config.toml
model = "image classifier"
mixing = "cutmix"
epochs = 9.4
lr_schedule = "step"
Rows from block 5 of a small image classifier, named by matrix and row number. Rows with one number belong to one neuron. Each number is 500 + 50 x the weight over its row's rms, rounded and kept within 0 to 999. All counts start at 0. Numbers have three digits each.
After each neuron's rows are labels from the 100 images, of 14848, where the neuron reaches its highest value: "strongest on" is what is common among them. Only what is clearly more common there than usual is listed. The data: photos of plants, animals and fungi (iNaturalist). In brackets: how many of the 100.
# fc1: MLP up (model.blocks.5.mlp.fc1.weight, 384x128), inputs 0-127
# fc2: MLP down (model.blocks.5.mlp.fc2.weight, 128x384, transposed), outputs 0-127

fc1.208:437536490491453534491455489478467489446544412536575445569518545662490451453540487498527558502492425535457504561460508456502435486484533534420513527411502534501477482526559530482544574423459509499503518465528577567535471543439459543469407516516461505487402509505465501454568513410490511382603494472497482521553539604413540484449482431600518565596459585516465571497454525421577511480573
fc2.208:525498516453581376490447538532572521472494529525604447468534496582490404528508498553527608392507416581481456532430488461511451516536410497490530543462495539554396565430563523459465596481455574431415502449453510605513446558528459487526605550503499468510510594508529471497498474479490477452498470500571425451515469515503462422515483474465506551541522554528384562556444423460527496505478
strongest on: order Lepidoptera (35); family: Nymphalidae (26)

fc1.53:503451530456508496467433492512560442488499527420503488373505565480587487514595470441502526502480424584575491499536527489526476590541468507477456503488453534486522532513536459548464481521431602547456519443535493576558411571418499504403491532461547483471504508592423582513582500406398411452503474483488590549541467440394486499481544545564441606399492543514475530464432511459460501481539
fc2.53:482421559521437486436503544423450440453449546498567449565548574541551518590498561504426530553584575510511536416406551535524561513465485514493476479468504521519500484491575505549479542517421535541463505481551540472436443534415521497533566538605396576519520461467437480483520489538428575467470444455470492477522468580537568432509571519524428500508443465420524491569543565516390472454363
strongest on: order Accipitriformes (31); family: Accipitridae (29)

fc1.147:502518531517436601439512563529520596508570482536495526440493458511561537486524455472549566503508603522496361511489479529537478563583460458458493483524460500577412451514504551552531489443449509528519459512506478669479572538508416541471412551520514514469492537533458420563410498485506537477553557468496468533474494521478488440398544523478575534477424626565382545505429515499462459464563
fc2.147:364500480531545441599507550556537471541493452414434478520566503456480549520451560402569484443435462475540467549579478477423465554532532512524490526487484518457504474527567489583448511508511540601514545529437504594522535479578484522500448406431577503527494544415556411566481534550533505470421420531415457547552459531471471448504470549498461404554544479569417519461473474459503597492575
strongest on: order Pelecaniformes (34); family: Ardeidae (34)

fc1.296:607492539538508461410521567534481507496501401545477504532499412462432549517526556500527485378465592520487431491423330471545529586619534390517538535400532496476477492430431558529468483508453490496459442473489471573456477468508499489518492500435604528496404523571538393498514511495467486492492526430537456500451612514483469520422495563481497472489523500476485521514524591482544450489566
fc2.296:466447602371487424554491597515538426532425503470544516521440514572491360509451473392417560495511453524491550461434483513562478486532566455627573576523413461454538566486524486492554511561461502565516599583443503495450470507453526501510513481515366513484597514508539517536500522532510510538428505558554508539472471453580499521476473522508413509538441532479546424504500473501472429477466
strongest on: order Lepidoptera (41)

fc1.327:539528453509454603422508509530461560571510405447444554498542427511554596484466442557512512472556490465562471472568417495553524507458465458495475429494442457545528506457505549545510428493425607456591440401443454527430539531526481424511537452519591514492477503544528501601378572562602526522505540496478434416416510532488493515451522475507493521476555481441476513590503452512424495573571
fc2.327:603496538581441531449494491515520533478476481514501539408525395593597634445523536451481538441548434538502475490461407478583480488454522496463444396400536448523493431483416550492545441493533550460534494495401491548424549547548482457473529481529475507462435572579535472511486538503589577511506505482517533414436465434443552476517609551462500548401466484494553521552471470535476515571485
strongest on: kingdom Plantae (58); phylum Tracheophyta (58); class Magnoliopsida (25)

fc1.223:577570504527452480396487504530551578506544495603459540401532516523480565510526447559620508461533520441434440537496319507478512461515490462476468445510505510519434493478463543426509480452492599409480480454509512507387501497587495507487448491529518503475354551545474461487432540553579528499506540520603494448469555485441523530435517478512497539596515488541465469567497531549537394484466
fc2.223:470497507540440435466529503529510455483504584531655522487460580600470413472494569469493506505506373505462573553359520457531513422506538452449463459513464544447468455602521496541561509492522521457396452439524552472553466512526531532484498580533540492531481447464528592526467536459557530491418434501481431472508502448429550458477529512459591516591489466541604557549484548566473444478427
strongest on: kingdom Plantae (75); phylum Tracheophyta (75); order Asparagales (30); family: Asparagaceae (30)

fc1.249:514493488417425463575479541527492530449535515443549477465495441597529428550509489479555471424524487634441514620486517457591510574569577393465488493467456581512470525478564525458443503423502443589496519491562459507534428592528489566419479554523494477497544566508500502483492530432421529459523484395573536556425523462480496457518416599497506554505502582584451513443495578453489490495503
fc2.249:501460601623524468388508501539415534611539498533463465537514480512564495453447490448492449536515521495470499429450483512511470493490564491426445521470473454541548467570440531576412457558548554404511490530552450459449509513465517473566510548564433507523365476502484470572459445540536466609449526485559468498565508496505516478511459501442538460448502412504579439583628569597471469513459
strongest on: class Aves (95); phylum Chordata (95)

fc1.129:488506432510433629469471467510522461469529357446444521458535405496559545518493563497565484462471521569475438498529506549501490538546446463544516575462562482545411461525514522568477496476552526461458461573522520634484489517523455446490496530455550574526444662467489492574476489578488454467449502495423438515501485540457483402460497524493572469578599571506432491520520499502429493529625
fc2.129:489552421509441547569520534531530516513529459503449591508543471441498506622370563459539588519479488429527459545599512512469457475521482486521403543528513494431389454585521481506573478439520496578583548463467523621470548484536485447541480462441545539554540533469569414536446502552559475463407530517403461474442457535466445479517480522483500455522547552532431531481433452479471519531624
strongest on: order Pelecaniformes (32); family: Ardeidae (32); order Charadriiformes (27)

fc1.247:570530484448559530490474514453552574465504451500459493539499521501451494461487478533480525414399540512552502537546439448529416496617527485370497496523463491523468539494466557499419515487475519384543488514511507628580446563538456493549587545407520541504449599520570478465561512493486491477549459430592475461452477516494518562545524441414569518536486521583350493444490466428559492543572
fc2.247:475482535476524486524426475422501460477492520505520484503465485506529488504588533454465477549417558453616518462510497390582535450550564549400576427508478517456529573462478558391471498454454568454481495478502536508544478491363476443438500554460468551474557471556531539455594515409499563526562469407506567523500395521480573512508495471543445562440453594486604423562508497442554552509528
strongest on: order Passeriformes (51)

fc1.118:504581552476459453391416535520592496436434524531522477480542466559459463455498489482524465495463487522501421529518490491528440448515387527396585534449501509500428617376506491589494553500387608532493408452504528585572470562377450508541457491437527529524521532588503532492526504460543460501486537480454446510531449450538529536492464431473512553592522539429494553523425473442518529497520
fc2.118:508568495509424453559498522528523610494425506473466478583488439437392495485486517487433436491400478389450537599519519479551496353534392481510551536551521512506524537493475471510586530536508512527518395443477573499597484513518486486562424512461509598505547534520575509452495564500465461510478513520535427476448513461605513562578431471479551483505558450558506404470518465444575491496580
strongest on: order Coleoptera (46); family: Coccinellidae (45)

fc1.356:505509411460519526519530476475656503365447398463477508450566533510477466539501466537574474488434488536494458519492504492445591625533380596445473488481500475401442573548530434476474426456461537534491550520522446554536458408479488553451495478391526441490494560438519542548492447469506462467456532528468550557488504485437493544468513469471589628506558579531429478502483498517542492540487
fc2.356:543474584603510478485535638549464531477443517471464445553480466433430476510465556453466450461485418491437537477490497461518558493466449472536545545559487465455575590463414479549508479557517548521533417471485452530579464602545511548564479509508408578461430486511618420537444533492479445544463506517581452456450479531648523503588557557497540529454463483561499479519581486472485421456491
strongest on: class Aves (95); order Anseriformes (33); family: Anatidae (33); order: Charadriiformes (33)

fc1.261:617395472505525516437455526516464519445577474599437448456574547526494566572523532605618508504525500595465451494514489528465540464448381547553509455402568456497566469454462484513554517462465568483451540463466509497494562467480405491516532526488495525474500495521487378527447419508465432507534569445584499465529594461549409531459521498515479489454488590478421542585466532532533529484444
fc2.261:579482509532507586443436558555427538542620490550454492487544564557611583519474435567510557478508534572459379441499500532473501534566429484462461532419462456595444437472451490564502563407458488459522538532549519548427535553514499457506598571457487465489417494475452380487455463507394457474549564466466453532568491590499435499444500463512518497508513527500478568563465499509469553503485
strongest on: class Insecta (96); phylum Arthropoda (96); order Lepidoptera (92); family: Lycaenidae (59)

fc1.265:518505511547559486442440507409549547495567507523558590453489567559478474518524498457527593519573565571409474545548540535418445555505613531500508497565540471515443480511492528515563523471465449480492469458491514488434556484422550409455486559425631501552498482432518524535547483431497496370535546483484528492485497487406365530492493521531499502490375644453537519503455536482554447496502
fc2.265:536435499522526473479500475466545445500503468458468542490473529531382508544530462594482458517491535492518485575457578420480587497528467550493582516426455472427537509509484472462528486450496530601416534482536472455463540334477524522486424434424571423454502504463525512447555422513492486505581579581465544487499502481468485624458450442627503521551459537511527472509449463601603593531491
strongest on: class Aves (85); order Accipitriformes (25)

fc1.171:478595492481403513504453425520518454462579523528506493510519561581480557475580446532546547502435496605446432566501524512448445456447404519392492487380479514496468507520555545554493575455485525488469556498500576519480494491520472535463463514404622482571449529480402510415539553469496534459473522477409491558584583572461548463433408456559490526580526558567489548498500535463488581481496
fc2.171:550490525427566516471456569479499512514507559588550476469460559587494492543524413612458546502509518515495434482506490459507504461520403586473592466425487511610503543419469495438506605412439588390423552476493534446513539521427480403525591573515465452506558519524493462414559466483496461544550511480506511496547448511460510513504569426520452529474492548432521560618473421496538516487429
strongest on: phylum Chordata (96); class Aves (92); order Charadriiformes (33)

fc1.176:556372490482492572451459533498553471429477508535504533414483474580451481528537455487554497510537503557588503488520484508539498596488434541481545528445525505473503600513442490455483550467435601525418478405568511512494481501458510372355495500389502431451572533516522572522574501435514486468473526496466567492557483434386537564520495524500496636428499531518524535440486513474531563478570
fc2.176:480486566495484499430499556458527483483416586572566451518468519530545466467454506511460476508555566489490543446442498528529503539476560489452537499506463557538456474518592510494408489577466517444498460512547481513501434525474499484555518535621377607481543498493393527537529526514504551479444394463487468542509427550584620434509521545436546510452390440455523441525535570484340461516422
strongest on: order Accipitriformes (35); family: Accipitridae (35)

fc1.148:511467552599494549495499452572574507512540528452417577455479520530453507539540510610562480474488528478483521598464456543481530484547487498458448536530400456530473524475503486460378436495498616441463455475564455540444602395508525489423455545473454474475402464478571468532509554477465507509492546484562558515471501506533517581451433496517523644546511474539505416619507459511559428563570
fc2.148:444435471522518544487448563486484560560564478508494419516466489505549431488432593472493466511527458516517487488484488591548514554559489421480460556519464470507403426600539481552436479480539475461469439530591548538514481576488538441475527607494488573479420426426517518580357614428467524433519470481456451503488468557542591419525512500431505453451532499575542512512583558567441431492519
strongest on: phylum Chordata (93)

fc1.313:522515512408508513516441559516457576575508468583399468501499417496499578434501534507585455399410588516561450520559512456540432503565529501444446509442570510450491510475481559488414519471440526530553467538494517538512494487443447527534515564448446582508460550592498444453522525532461443507512587363557537552508520470501487509521454592478486517482523568515497419496436442429509593530639
fc2.313:473554437487513529613446466420512510475494499446486564509504458483512516469569565512507504533418541448627518567565525455540469506636582482417514430593467505456532560453531551419471485443465524497566505509458567519530485470479461517504465449467497547475523502582529575437549445428479591514519450410479540478446398504447492466485484471502490591493429574541508402511510418417520548546603
strongest on: class Aves (93); phylum Chordata (93); order Passeriformes (84)

fc1.88:502568557512591501503518593565576521464451552521552468499448458511443451410458470435531476490438536558531481513512489500518405519606472487468627556512526463506504558395484477485308495557425556511483466466531415502554492509517460572542496561476467539503503616558520532527562488523463464568496490450637485501504552451547484572552444466502545565416522494510453510498521498439530483443529
fc2.88:423558517494541390445500481553529576520523537560576404504543489487471460481443416481488468512504518503526523463507446466448516513522486487495530565521425506576423471557480467450453513537459514324481413439562536442557505515537517435460566543531475496491445517545500526502518628584543449575523449472525480500555496479509560586513538391415619458524558416521443505537577506509511413545515
strongest on: phylum Arthropoda (71); class Insecta (69); order Coleoptera (51); family: Coccinellidae (49)

fc1.67:463414418461483493544596540419594490378479522553451527451568514557499621605570533555588434406482498549529549538372490475470585532464470487527491466489540394484481485442592445517546465508560501539506495430563538453530506515559502467504491460455594529545483482474536562435482465496495462466497514510524505570439478543534530418531581502433565529496612513497527450506476562490437523495487
fc2.67:510521421522540458454521433459469547508482456370515431552518440406530543416516548447503511515487402438448547475555472527520532459502577419461495479575491452627448451509555495424466406559537519514486450548495542515575460601588504442437539515577556552445510470571544557529446617467576553514514421544475518520499451456457487432569509463458525487527474457589503513548544573535488473491496
strongest on: order Lepidoptera (35)

fc1.46:588512474455436558486386503519487554484508481496423542497545440463472563470571542590530422490401580516614514545478436522592465460548530431451469530501589518463466564433465598471464512490479528502490448451589515510559460492412446518446571477399539615520459520461563469491524555513451489501505504452499498517483508411477500504493493555441423539430433545573510395478520534457548536521591
fc2.46:443473418544408580561453451435537526484540488425468617501484530556536554542594567485502498512490594472520490514471517512531521527627505460483489466515471530433479493478516580512497448415468458551601484501485516498406489487442503593452438457454514552457502447495502562471568448437400572392527513425425514473455512558542440472431449524572494589543454589524471453508471535449493572495570
strongest on: order Passeriformes (52)

fc1.349:509524545548520465466484459572479478380539472441594509430562356576547491466482554522577570485573422542477425527492543472532422438558542442501469433527514568565497530450521492529465498456490529503464553527442483526524500526534473434471571563512538498560511602626455536518454366420583512491501483442491543428500455444424418472461497391428531542510529474533469517514501485545549488517495
fc2.349:516456549539508436537484476518476469488415495455495471554528429539491433556494494487409524518488491490539481559463588327568465434537477491495616484509466502535535589477507488520509501510510599459475504393490476504464528495398484554596530447469463475485576601605539494399526443535487507503552533501545519440430422538531483559509461365493521521505473519524460473536521408509622480580508
strongest on: order Coleoptera (34); family: Coccinellidae (29)

fc1.57:506501396498545541525502546483533581415523505486554504487556470633504461515546445561492463420514437542500516509447451551481459504582506418474470534519467504506531483508470587451455420416519581472519471505436603521555533582452461550468469580519488501485502512511479567442505491370471621403605452442588462458505559495534515469476550492490493496565512603585408523566474547456494558470500
fc2.57:405551490491432513524524510541582413458519574536491486481527603579490436536447457471504425455481612588539474476436519503438460479523474479414567542470389479479458480490501520530454509471411532422460522451602515527492455438475443557408583521460509504520489554498518536535542446578572446607437534456458436604552487537523554498514479459455585524528516492423414442457562525465475496542543
strongest on: phylum Tracheophyta (39); kingdom Plantae (39); class Magnoliopsida (36)

fc1.117:526451497469499493464456497546524584507532486583514518439549528466523516444628408601450499489530579528424502495401444528435466593552504535453534530500471483446578444494474522484529504514463621501479465466607484523509542469501540522357545567491439477485546533486442468510554509519467551527558519519612555536579542404408379531454581572522524568555441536451480502500457497486462494496503
fc2.117:519531472526589557524583562456485487506555556492464541494489609456435499484511422556471456574482548523495457455503550583423594554461493544466530528475426441462528450530460427437528477510469495446418546519602523353493538381488555473492485566556491439443497437412515557473475471534456534588512528468452540597574566482458505572512480429470589482534476481519523421478555494583496527520461
strongest on: order Anseriformes (53); family: Anatidae (53)

fc1.21:467501369537438632508495431468572475455502519503524534484543509491478494547519440574463425523485532470536510485517490491473493491513493559445511490539420529522495485541560548442491397475568609370444581452517511479445499449481478441464499475508542494459616484411501561589552541597497548509591518549453555517525477573407495519506439404463509557613510454522453470600471547539499436495502
fc2.21:476361563428465453555466576581467505601507417510447498530442495487482440609421583504597535500463480505476513496515480611551490501513428480571456572491506520456496579533493498577537517519514478557517512530561462562444521498479497456528545509481429495558461443400573374578452514498451414490430572606516477484430477547547447483537446559536443431456531541483527508478471518537500460461536
strongest on: order Charadriiformes (28)

fc1.36:535519420448526583568463624428491445484486494501471460502483510501514510421529538544489471442406485471611493486445487552491521536649448464468541553475419449434453518469517625476435459493498482429479462500488514465541434585450520513526499467496499557506443587554593545506525556478453549459535476526535422551356564547514484414517464476476465488530517594598493433498480507478511586548482
fc2.36:577441395574397543542510435463495518470508445413467589580569519477516565604549493545490489481478564438512512500470475489545545482532479460518493512567507421484467478497457555499570452462485504436573438363509467540423461525378467543481519414428534525424553521504584527447554502504439547458569570451513491433414498543529454489475519425498540538535437554448475487565568568454547491524534
strongest on: kingdom Plantae (58); phylum Tracheophyta (58); class Magnoliopsida (45)

fc1.29:449524485412488474469477523413534541492525530651446540466577510543438518409438371560530398477487563548516416521538511500448454506461444492420422471483472523478433445522540494507481515471450518460472559517527491505476590406459487459508497607441532553576507563533500506525526485554524455498486496417431505541507563483439567525509530475392474504425645479512427477467492494523450605512475
fc2.29:509502410466447574556483486456558387488512529487522601480537538560505482613538505572445476562505567466608422569529584462468471484509445556465481460493460535440478511506554500508546503397468508515442567443549592479471509431409525429447509502418597484545525539469509536430557479497484450479522522481363517518503414553430551489466469421493463574534503529423536468548500448561555555543529
strongest on: class Aves (86); order Charadriiformes (36); family: Scolopacidae (25)

fc1.103:515441410549493580487425484479595474495494467522507464510498548582441531449615538580588451411453545578519482518438453526483557522574410499455534526378499454447490500495466550556454461480534535418434450511497433498513449493445504453398508512470614546471456521471494528544558521481419550499532509388453508479418491554519508452434547468508541555492507539472481564605477561546524606540495
fc2.103:513458501481530545467460526411605556355534446529467509429559516571494430546516486583516464420475580540488452501387439474537639569580452440488556537437530477517442541497507535501529446470490522498440468534510435474495467451484442522473486553469533521474555572503524551465492416450501557426571515471493507496416554456534514493454523442489590579487541577485443541631555502456514483515421
strongest on: order Coleoptera (25)

fc1.58:477536477485368518479482512547582499473585508508466484514528462502425603502446518486510490503519531500475508512556504590542475490537501452446377510507585559436388548507519546632494531514470535486508480433522542574534411560509510397415593535527577596583497596496540507522485538498571467402443518528484396569438531505508539491474556482478577547476526500499469528484507546453478476557603
fc2.58:556511606517511581480425529569566609496506553537447439383512477510501527460521513472517443431592589517437518495541428605507506531511404508578547489505524564561532470482463498462464454549547520437515493478412382523483492411472507528483480469434469519533404461539428458503505479463525478562503503473536489517501549501562515576454585597455478499394605427459504509529448557429472473439518
strongest on: phylum Arthropoda (83); class Insecta (80); order Lepidoptera (55)

fc1.291:471458513464485520461452554519542515500572422576481507497620470548458526449575448622505528380427421510449376534483446474548451510469437462448487533483475504510521476471484515557456554466513552463526510532440497577458531484535417556485495595468464523571419534503499421480501476522437519476517491521539483496458640557614592559460502456541599485476562505551387530497485541461515496441453
fc2.291:485482553415490434482395502437500489494468481488568455551483540556527399546535504481494477496456630526522548476452504403556476383584518523450581506473508512498524513503541620459506545468445609520439494526545532582551445502379469536445516564432466485486547570495475494404594533484470523527532501453556468548504475524510495496500391441504417496478462600430504488465521486413569567451532
strongest on: class Insecta (90); phylum Arthropoda (90); order Lepidoptera (87); family: Pieridae (38)

fc1.303:591451479506501561500490490497579548538520559552590563430481538491462436522542474618515458519481569588465458469421366567484497612611474525531470545423487496459470469498475642515497521490600527463501504451525477494477513468436457534404587548457507476480563540441476442456621491474459538503521493422572476447515546459527455492379511481508530512535551550445485508500520516454527564553508
fc2.303:494537559481532515471531570481491489467538616550434500413492534560423500450558371536466411492537534527483496493473528512464593484486502505441598412424529488494618487472510469491545531532433492531453513490533508339570520426482467513496445516556494475519531457513471552456477409482559512556479502405461554620551589421500584584548601521459520511489545485468494475518477494473456511483416
strongest on: order Anseriformes (56); family: Anatidae (56)

fc1.111:454564514553358460540502495455575444400430486574487446568589531546434485469466465525518428530462487469581544469455470453534478409462470499469493452454519500405520550479498551649515539580470482474581470444464583458494399505466433522563505547432559565587455543536592471504546507484557580453489484485495439505379581492524507508502461457478524496453564473472487512507511511441489432482504
fc2.111:484523501484578500453584490525489416578496531445492488525448569455486510482491481515485514516516420520491489437555613532435560571457455517593593554480455453551516503439517400496438492534645471558422551524481507462487522455575580452513450409544557434481534406466523444548476495526524499541486512645451523499541529496491458488457475448541477475532476373528511533450477414607511492568438
strongest on: class Insecta (62); phylum Arthropoda (62); order Lepidoptera (36)

fc1.329:548377412519432639513516434483500488467555443485513546463501490487494595597541467530562524508499563482527513477491478585461473484486470493518497482477609463494580500507493536493544380447551531465599549552447510489442564483502489444431476451400527521434497475540458477515451433504496515425528547468464496511471491537363504491482525558561404515489602665516484498467413503494543505491533
fc2.329:422507426407498480552559506564613426472476499509590577418469545520424442574453478531503576452529355514460518582562487551442484518461500528549501506493476591451461527514595442440536504484477439534405554468430502527486538468569535469457476425526536445565617510415501488517518486515522478434514449571460543497505501463424478516479548530518526502602532507549441553448396509527508442501462
strongest on: class Aves (85); order Accipitriformes (26); order Charadriiformes (26)

fc1.227:503521432525493473526381513437618473488490484461512441472548497497467480505548513415484511383445575459601473470478476459560436518525526514435455540501515508497513530461573650505464485455467591553560491479470454665488445500484449561374493502369523551475478498536454596500592550484501532446486476422551488512525551474495530488470527560569538535480511558479432469486480518450520573523513
fc2.227:474470495479468500488481529438600474396454561468596512568566506550509394587441465508411535480549520503594492566444508396530443541497414494507564504540450482512373566483610515514524494465490514548516512433464472519458461509525476491579467478459469547528510575520487591467479500529569552435512467517448458431418423550554627495498532432482521568543516517516444537531506431532438434566445
strongest on: phylum Arthropoda (66); class Insecta (61); order Lepidoptera (37)

fc1.100:495568502482518464499460491462517547451487426483584488434545422452457482488509464520469500480448554510425495438409516483518481498590489409454554530477492416563492471483477576477492556501406651509509459493433496553530426502417448517435500533431545544535503552498560569455547512504491593493606500393553454636541582503512496522442472548477479501520482630534518494452496587470587516489570
fc2.100:452570486507455464574527538558590468486498573477524519503434562522457368457500541454428555506456438426477561512474488466461534503469435590501560494537464560366526602535497533470479467517444490490492467489498450459461544345484564545633437453533445482466517505556542566446566487517520454457415563548525560479428457465546510559508414495553524522526468511529536434537461455534592485548504
strongest on: order Coleoptera (33); family: Coccinellidae (27)

fc1.14:439476398565473533538476413422547525492508362480522567532507512517471517511541563472481495575457587503555498469477497466449529566553554539566529509438502439435489516548454605569455415450531521555393455468466444605528485468434535484418473506463563482475569490493505512512537535491451511474588517469477436482509503502471458516439530476554483515504531616516457449479499559496565694558524
fc2.14:634531482545445544409485501486496517495580484493499570453636490500524607519537380538458602495564519532483450509482455440531453439476470423533473457486541412548531420481456515504602514415440540463555489432456472532442518533521476459537528512431567467470424545602536492404493469516522545472497546477444478435481505533453435507500541498503557514554535555457435630581473477505479488527553
strongest on: order Charadriiformes (28)

fc1.222:570439545529520556502440532484622534424489456528489505507504438570495537503586518547539407464505599504510465524430482537484533576604443431478520530400417460465435523454432627512408494489550500483476443444572428573453443520457468508445493521448576556481480598502522475556568496487429496511606521511460454473407530519500533473399541514511515535488488523525527496620547508505523577491519
fc2.222:533431483476484578458430537426534512405603431547489492469553512585532447583507484556535540474469565580428429503459440496536532560572425493458551501451528534563459527502498547525530522407465585508407558544496512539443506476447454453459483545414532479502559552478487442399518427452485529413591560457461478514457518525452511486414500464553532546493520611461402569595531470459515522492458
strongest on: order Coleoptera (26)

fc1.286:466537483510452623486520445522565508436550379533450553522498460527516579489429557536590508471485506563464456496466489550419478567478435473585522567510454497445530526518419563583520493431523492534495455517493585569456499477554498487502548514400508634540443583373529536527481434558526468494514497490445449525485500514559420435511462446502519502524596584513470455473564542529497625479560
fc2.286:476497488541432499517524575554580527429513452557566564457600498477502456497444420516567565421497429575428465498542454489401405461422529482575452536497506453470508463502521559592625515490467540579597508500425459594478505508560405565521481523453445467533508547530472494532440446557563478466460515528549441478527572446485413483497505522547515471560557552496373555485472495478488497433536
strongest on: order Lepidoptera (38)

fc1.321:497438506511516470513515550535452466522563430486465544463531520488515478498595412483614472470460565547441478468366537446463527555532529545503593506458500495429560509443494584492493481514514520574482471528541448531475515418433465591437371537421528467511516496482434525516590439553462519508508588485536555512568509517432459555376477551557509471505402628497438449526475494489514605454535
fc2.321:566494518512612472407492516491443525500503505474478468454465468515456500508511463548384504521540454525508476557490601408537570510456431496444591526467457484498522493511519385396513502524469542455457436450593511428562529478505575460565499478566451500423476513578502531420440522445445491509549537500525534448494455543519532605542534422466609550507429412607597502550518454558561476562477
strongest on: phylum Chordata (98); class Aves (92); order Charadriiformes (26)

fc1.324:524398417487536533449454477464560467413536453470562470413482512587437523560525520555509452458448473561481418572572551557505449516496453482523517498488469524491522636430540443541444507436452596531493517424417536546517448480440446479446467460356581514511500484549512570495529492488483487452520513566455527523512512545452538484491532534533533610444471600432475522535459460548516613497596
fc2.324:426528509478486428552512486445486532491458543572516486559491553511536489461486481475471536562442520402577560433504487495475454480493545620447482427511504580467442501523599606472469516501400515422601539549451541488554529497516430543568462555603383522553476458536433457523532469536602544478401373420496524482521396503480584464570493453522456519468447519515486427519494478478469509489477
strongest on: class Aves (88); order Accipitriformes (41); family: Accipitridae (38)

fc1.332:406537458533443424516480488425504517462537446529528490476599455484581430486484509489534530418540472508517512464516394521506366524527497459459405481513585464541408485540569595499525504452501471450522463559465525560479458553432481513394547541490546510619482503466421483408456574480522531469502482493427516507483515489428496452488498595528481511525530549510451640464446462445350487486519
fc2.332:497486552506506513509441485465520390511512520482526509467480456568598473468502534348519492503537586490583483521494473510495423569552574526489502394519466589434552538459578538530426429506502564472545553564428469517439492457464499564412400451462521558508483470572450462527607438475576517529519458417486536555542454573443545457429507596538443502406478560443493476484445461458494516457547
strongest on: phylum Arthropoda (76); class Insecta (73); order Lepidoptera (64); family: Crambidae (28)

fc1.287:531495466547448569355517496509528571474595470549452516488476446516438587532519503539569483516529483493474465612472414512561546454461381506481467515487437519524446445508467535483505473472458656447484486394482510512418529419544475457429480453531510510450395449581521468487420539510555462491469528540565515515508630455446521558467445500504582550548534488494481491558521508454574418455497
fc2.287:508506540543464489440489557467551492465519545594577518452521501667490468395489501527515441423493370554506438544380472466515487491542541470444475431420460499472513500570471484550558506477528548449426476488449530505538466490564465515477484602527498495553455521510559558523445509493579565537471421476481485498501502404430592460469582536438593549519533460554547557591472467556453433499432
strongest on: kingdom Plantae (71); phylum Tracheophyta (71); order Asparagales (31); family: Asparagaceae (31)

fc1.297:463445501579528509506514557504566491559523532427533505493550520620582489504617484453422440432520474512483570467465496457523543449462455446441493435415484551400555539475560509423460470436456489454552436470582508526426443535480488551468495503483560523431427512583560509470555578467545525395529496510483541546507481567539557446529531495490617637476515485564497542534554597527508447521444
fc2.297:570477576495471595459449552458492472508464463546515471433581491543490548524526394600504419494645579565481441483414488517483536423478451462514552476397533466548565473459513475490519509494502566574437502506599529421502449489455470548488566518521464535488537515537426597405505518540459504565559466499555509597495529450517582462540534472509474500402541456411478549524513467500458471472385
strongest on: phylum Tracheophyta (31); kingdom Plantae (31)

fc1.158:490494477492464524512445488451534555440544466470413578392529494532411579425539552520576469427415506502550470580507387529542461493551501506395507426403494523471541649486513614473413442426458583478526476471543528568513497518504418498470539470471487542477439537450560465512525451397517464430487474476570512506423516484497539494491505470477535619560518530560471515532465540490530555545540
fc2.158:508508475579505588529528508556400581598527467520396445531530507456440591533485472441561437522518573450440489494537522561466529526513404409470501527494561443533520362493391495510527504497553486569475441497581477534507512452464532420511490508458566563479519418484500525468423542515445428547391540574423460549545552560518512488484512583485535441451545477460539521576567531502454524420516
strongest on: order Passeriformes (53)

fc1.298:493548504556436471521540556498640429434478500537465449477567535492473441400512465484537481447392506478509575447445437465497468453447485574472516572475448535463489668515484563633562570482457488526519449458392458493485466478498398584565516506456575531535402519491553547498506503444592541423478536516534442481420593505473504482517422491502511522525542555529511498503455506522498497458528
fc2.298:482482522482637509386502567561567488579525485521465455457438566511515466499493466486502530452486415558481452443523570595447519627514442471620547605436462478536422505481520413540458513502540468526461512529483470495482515482616544465445459433536504447455490430454540448583442533500452537474493498618495499483562523498515497487424522553526495462529497476584484619472466415560479474521433
strongest on: order Lepidoptera (33)

fc1.71:474517517513433482544449472501588491478526557550516493516515484643590488481628444497480522514466450513522477557488489468503481423474507507402501454509540503476479489467500535477401507335425594510583508466453510584495478486438394605456431527523537500567491443562479480486563491500526555433591447427452527570509464586453553491505510415563555518508450535527489548544420509442504572513537
fc2.71:514482540368579473456417527416535497485478531522535404461553451558512468511530464551523552484568524546578485531505519472508466499563484532462572460426513578606399535410621477424480562463426564517456539521508528570556500493478471467486599530496514480530482565539400450405539539445492523473566411512490513538523456492453561442515504468529402524448518554468453537509379434492500528460472
strongest on: order Passeriformes (51)

fc1.335:441498469525545523482496514553586501391496460495513399465539508544524456508499485465524491489542478638471448509496577459473485480557480449451536557456497566537397617431586516457493495506439622530477424428582449539552485496510526539421491572465540494488522510532483506477450501431499503489568453508525504498582408368448544490562431410493536575484540521584436518571515469511539537506608
fc2.335:437455506575432449449531548511475482458427549462619493518507494498553467570436570432408531487578427483489551493445509501519514481416452468562514500548463490484530531515572499566491479539458516437513422443535528478460461611503538490523576525588378572517519494507529540549465582546504505422447444488518475410432474573587550483578618512479520487530475417470514498514545529510426368507465
strongest on: order Anseriformes (31); family: Anatidae (31)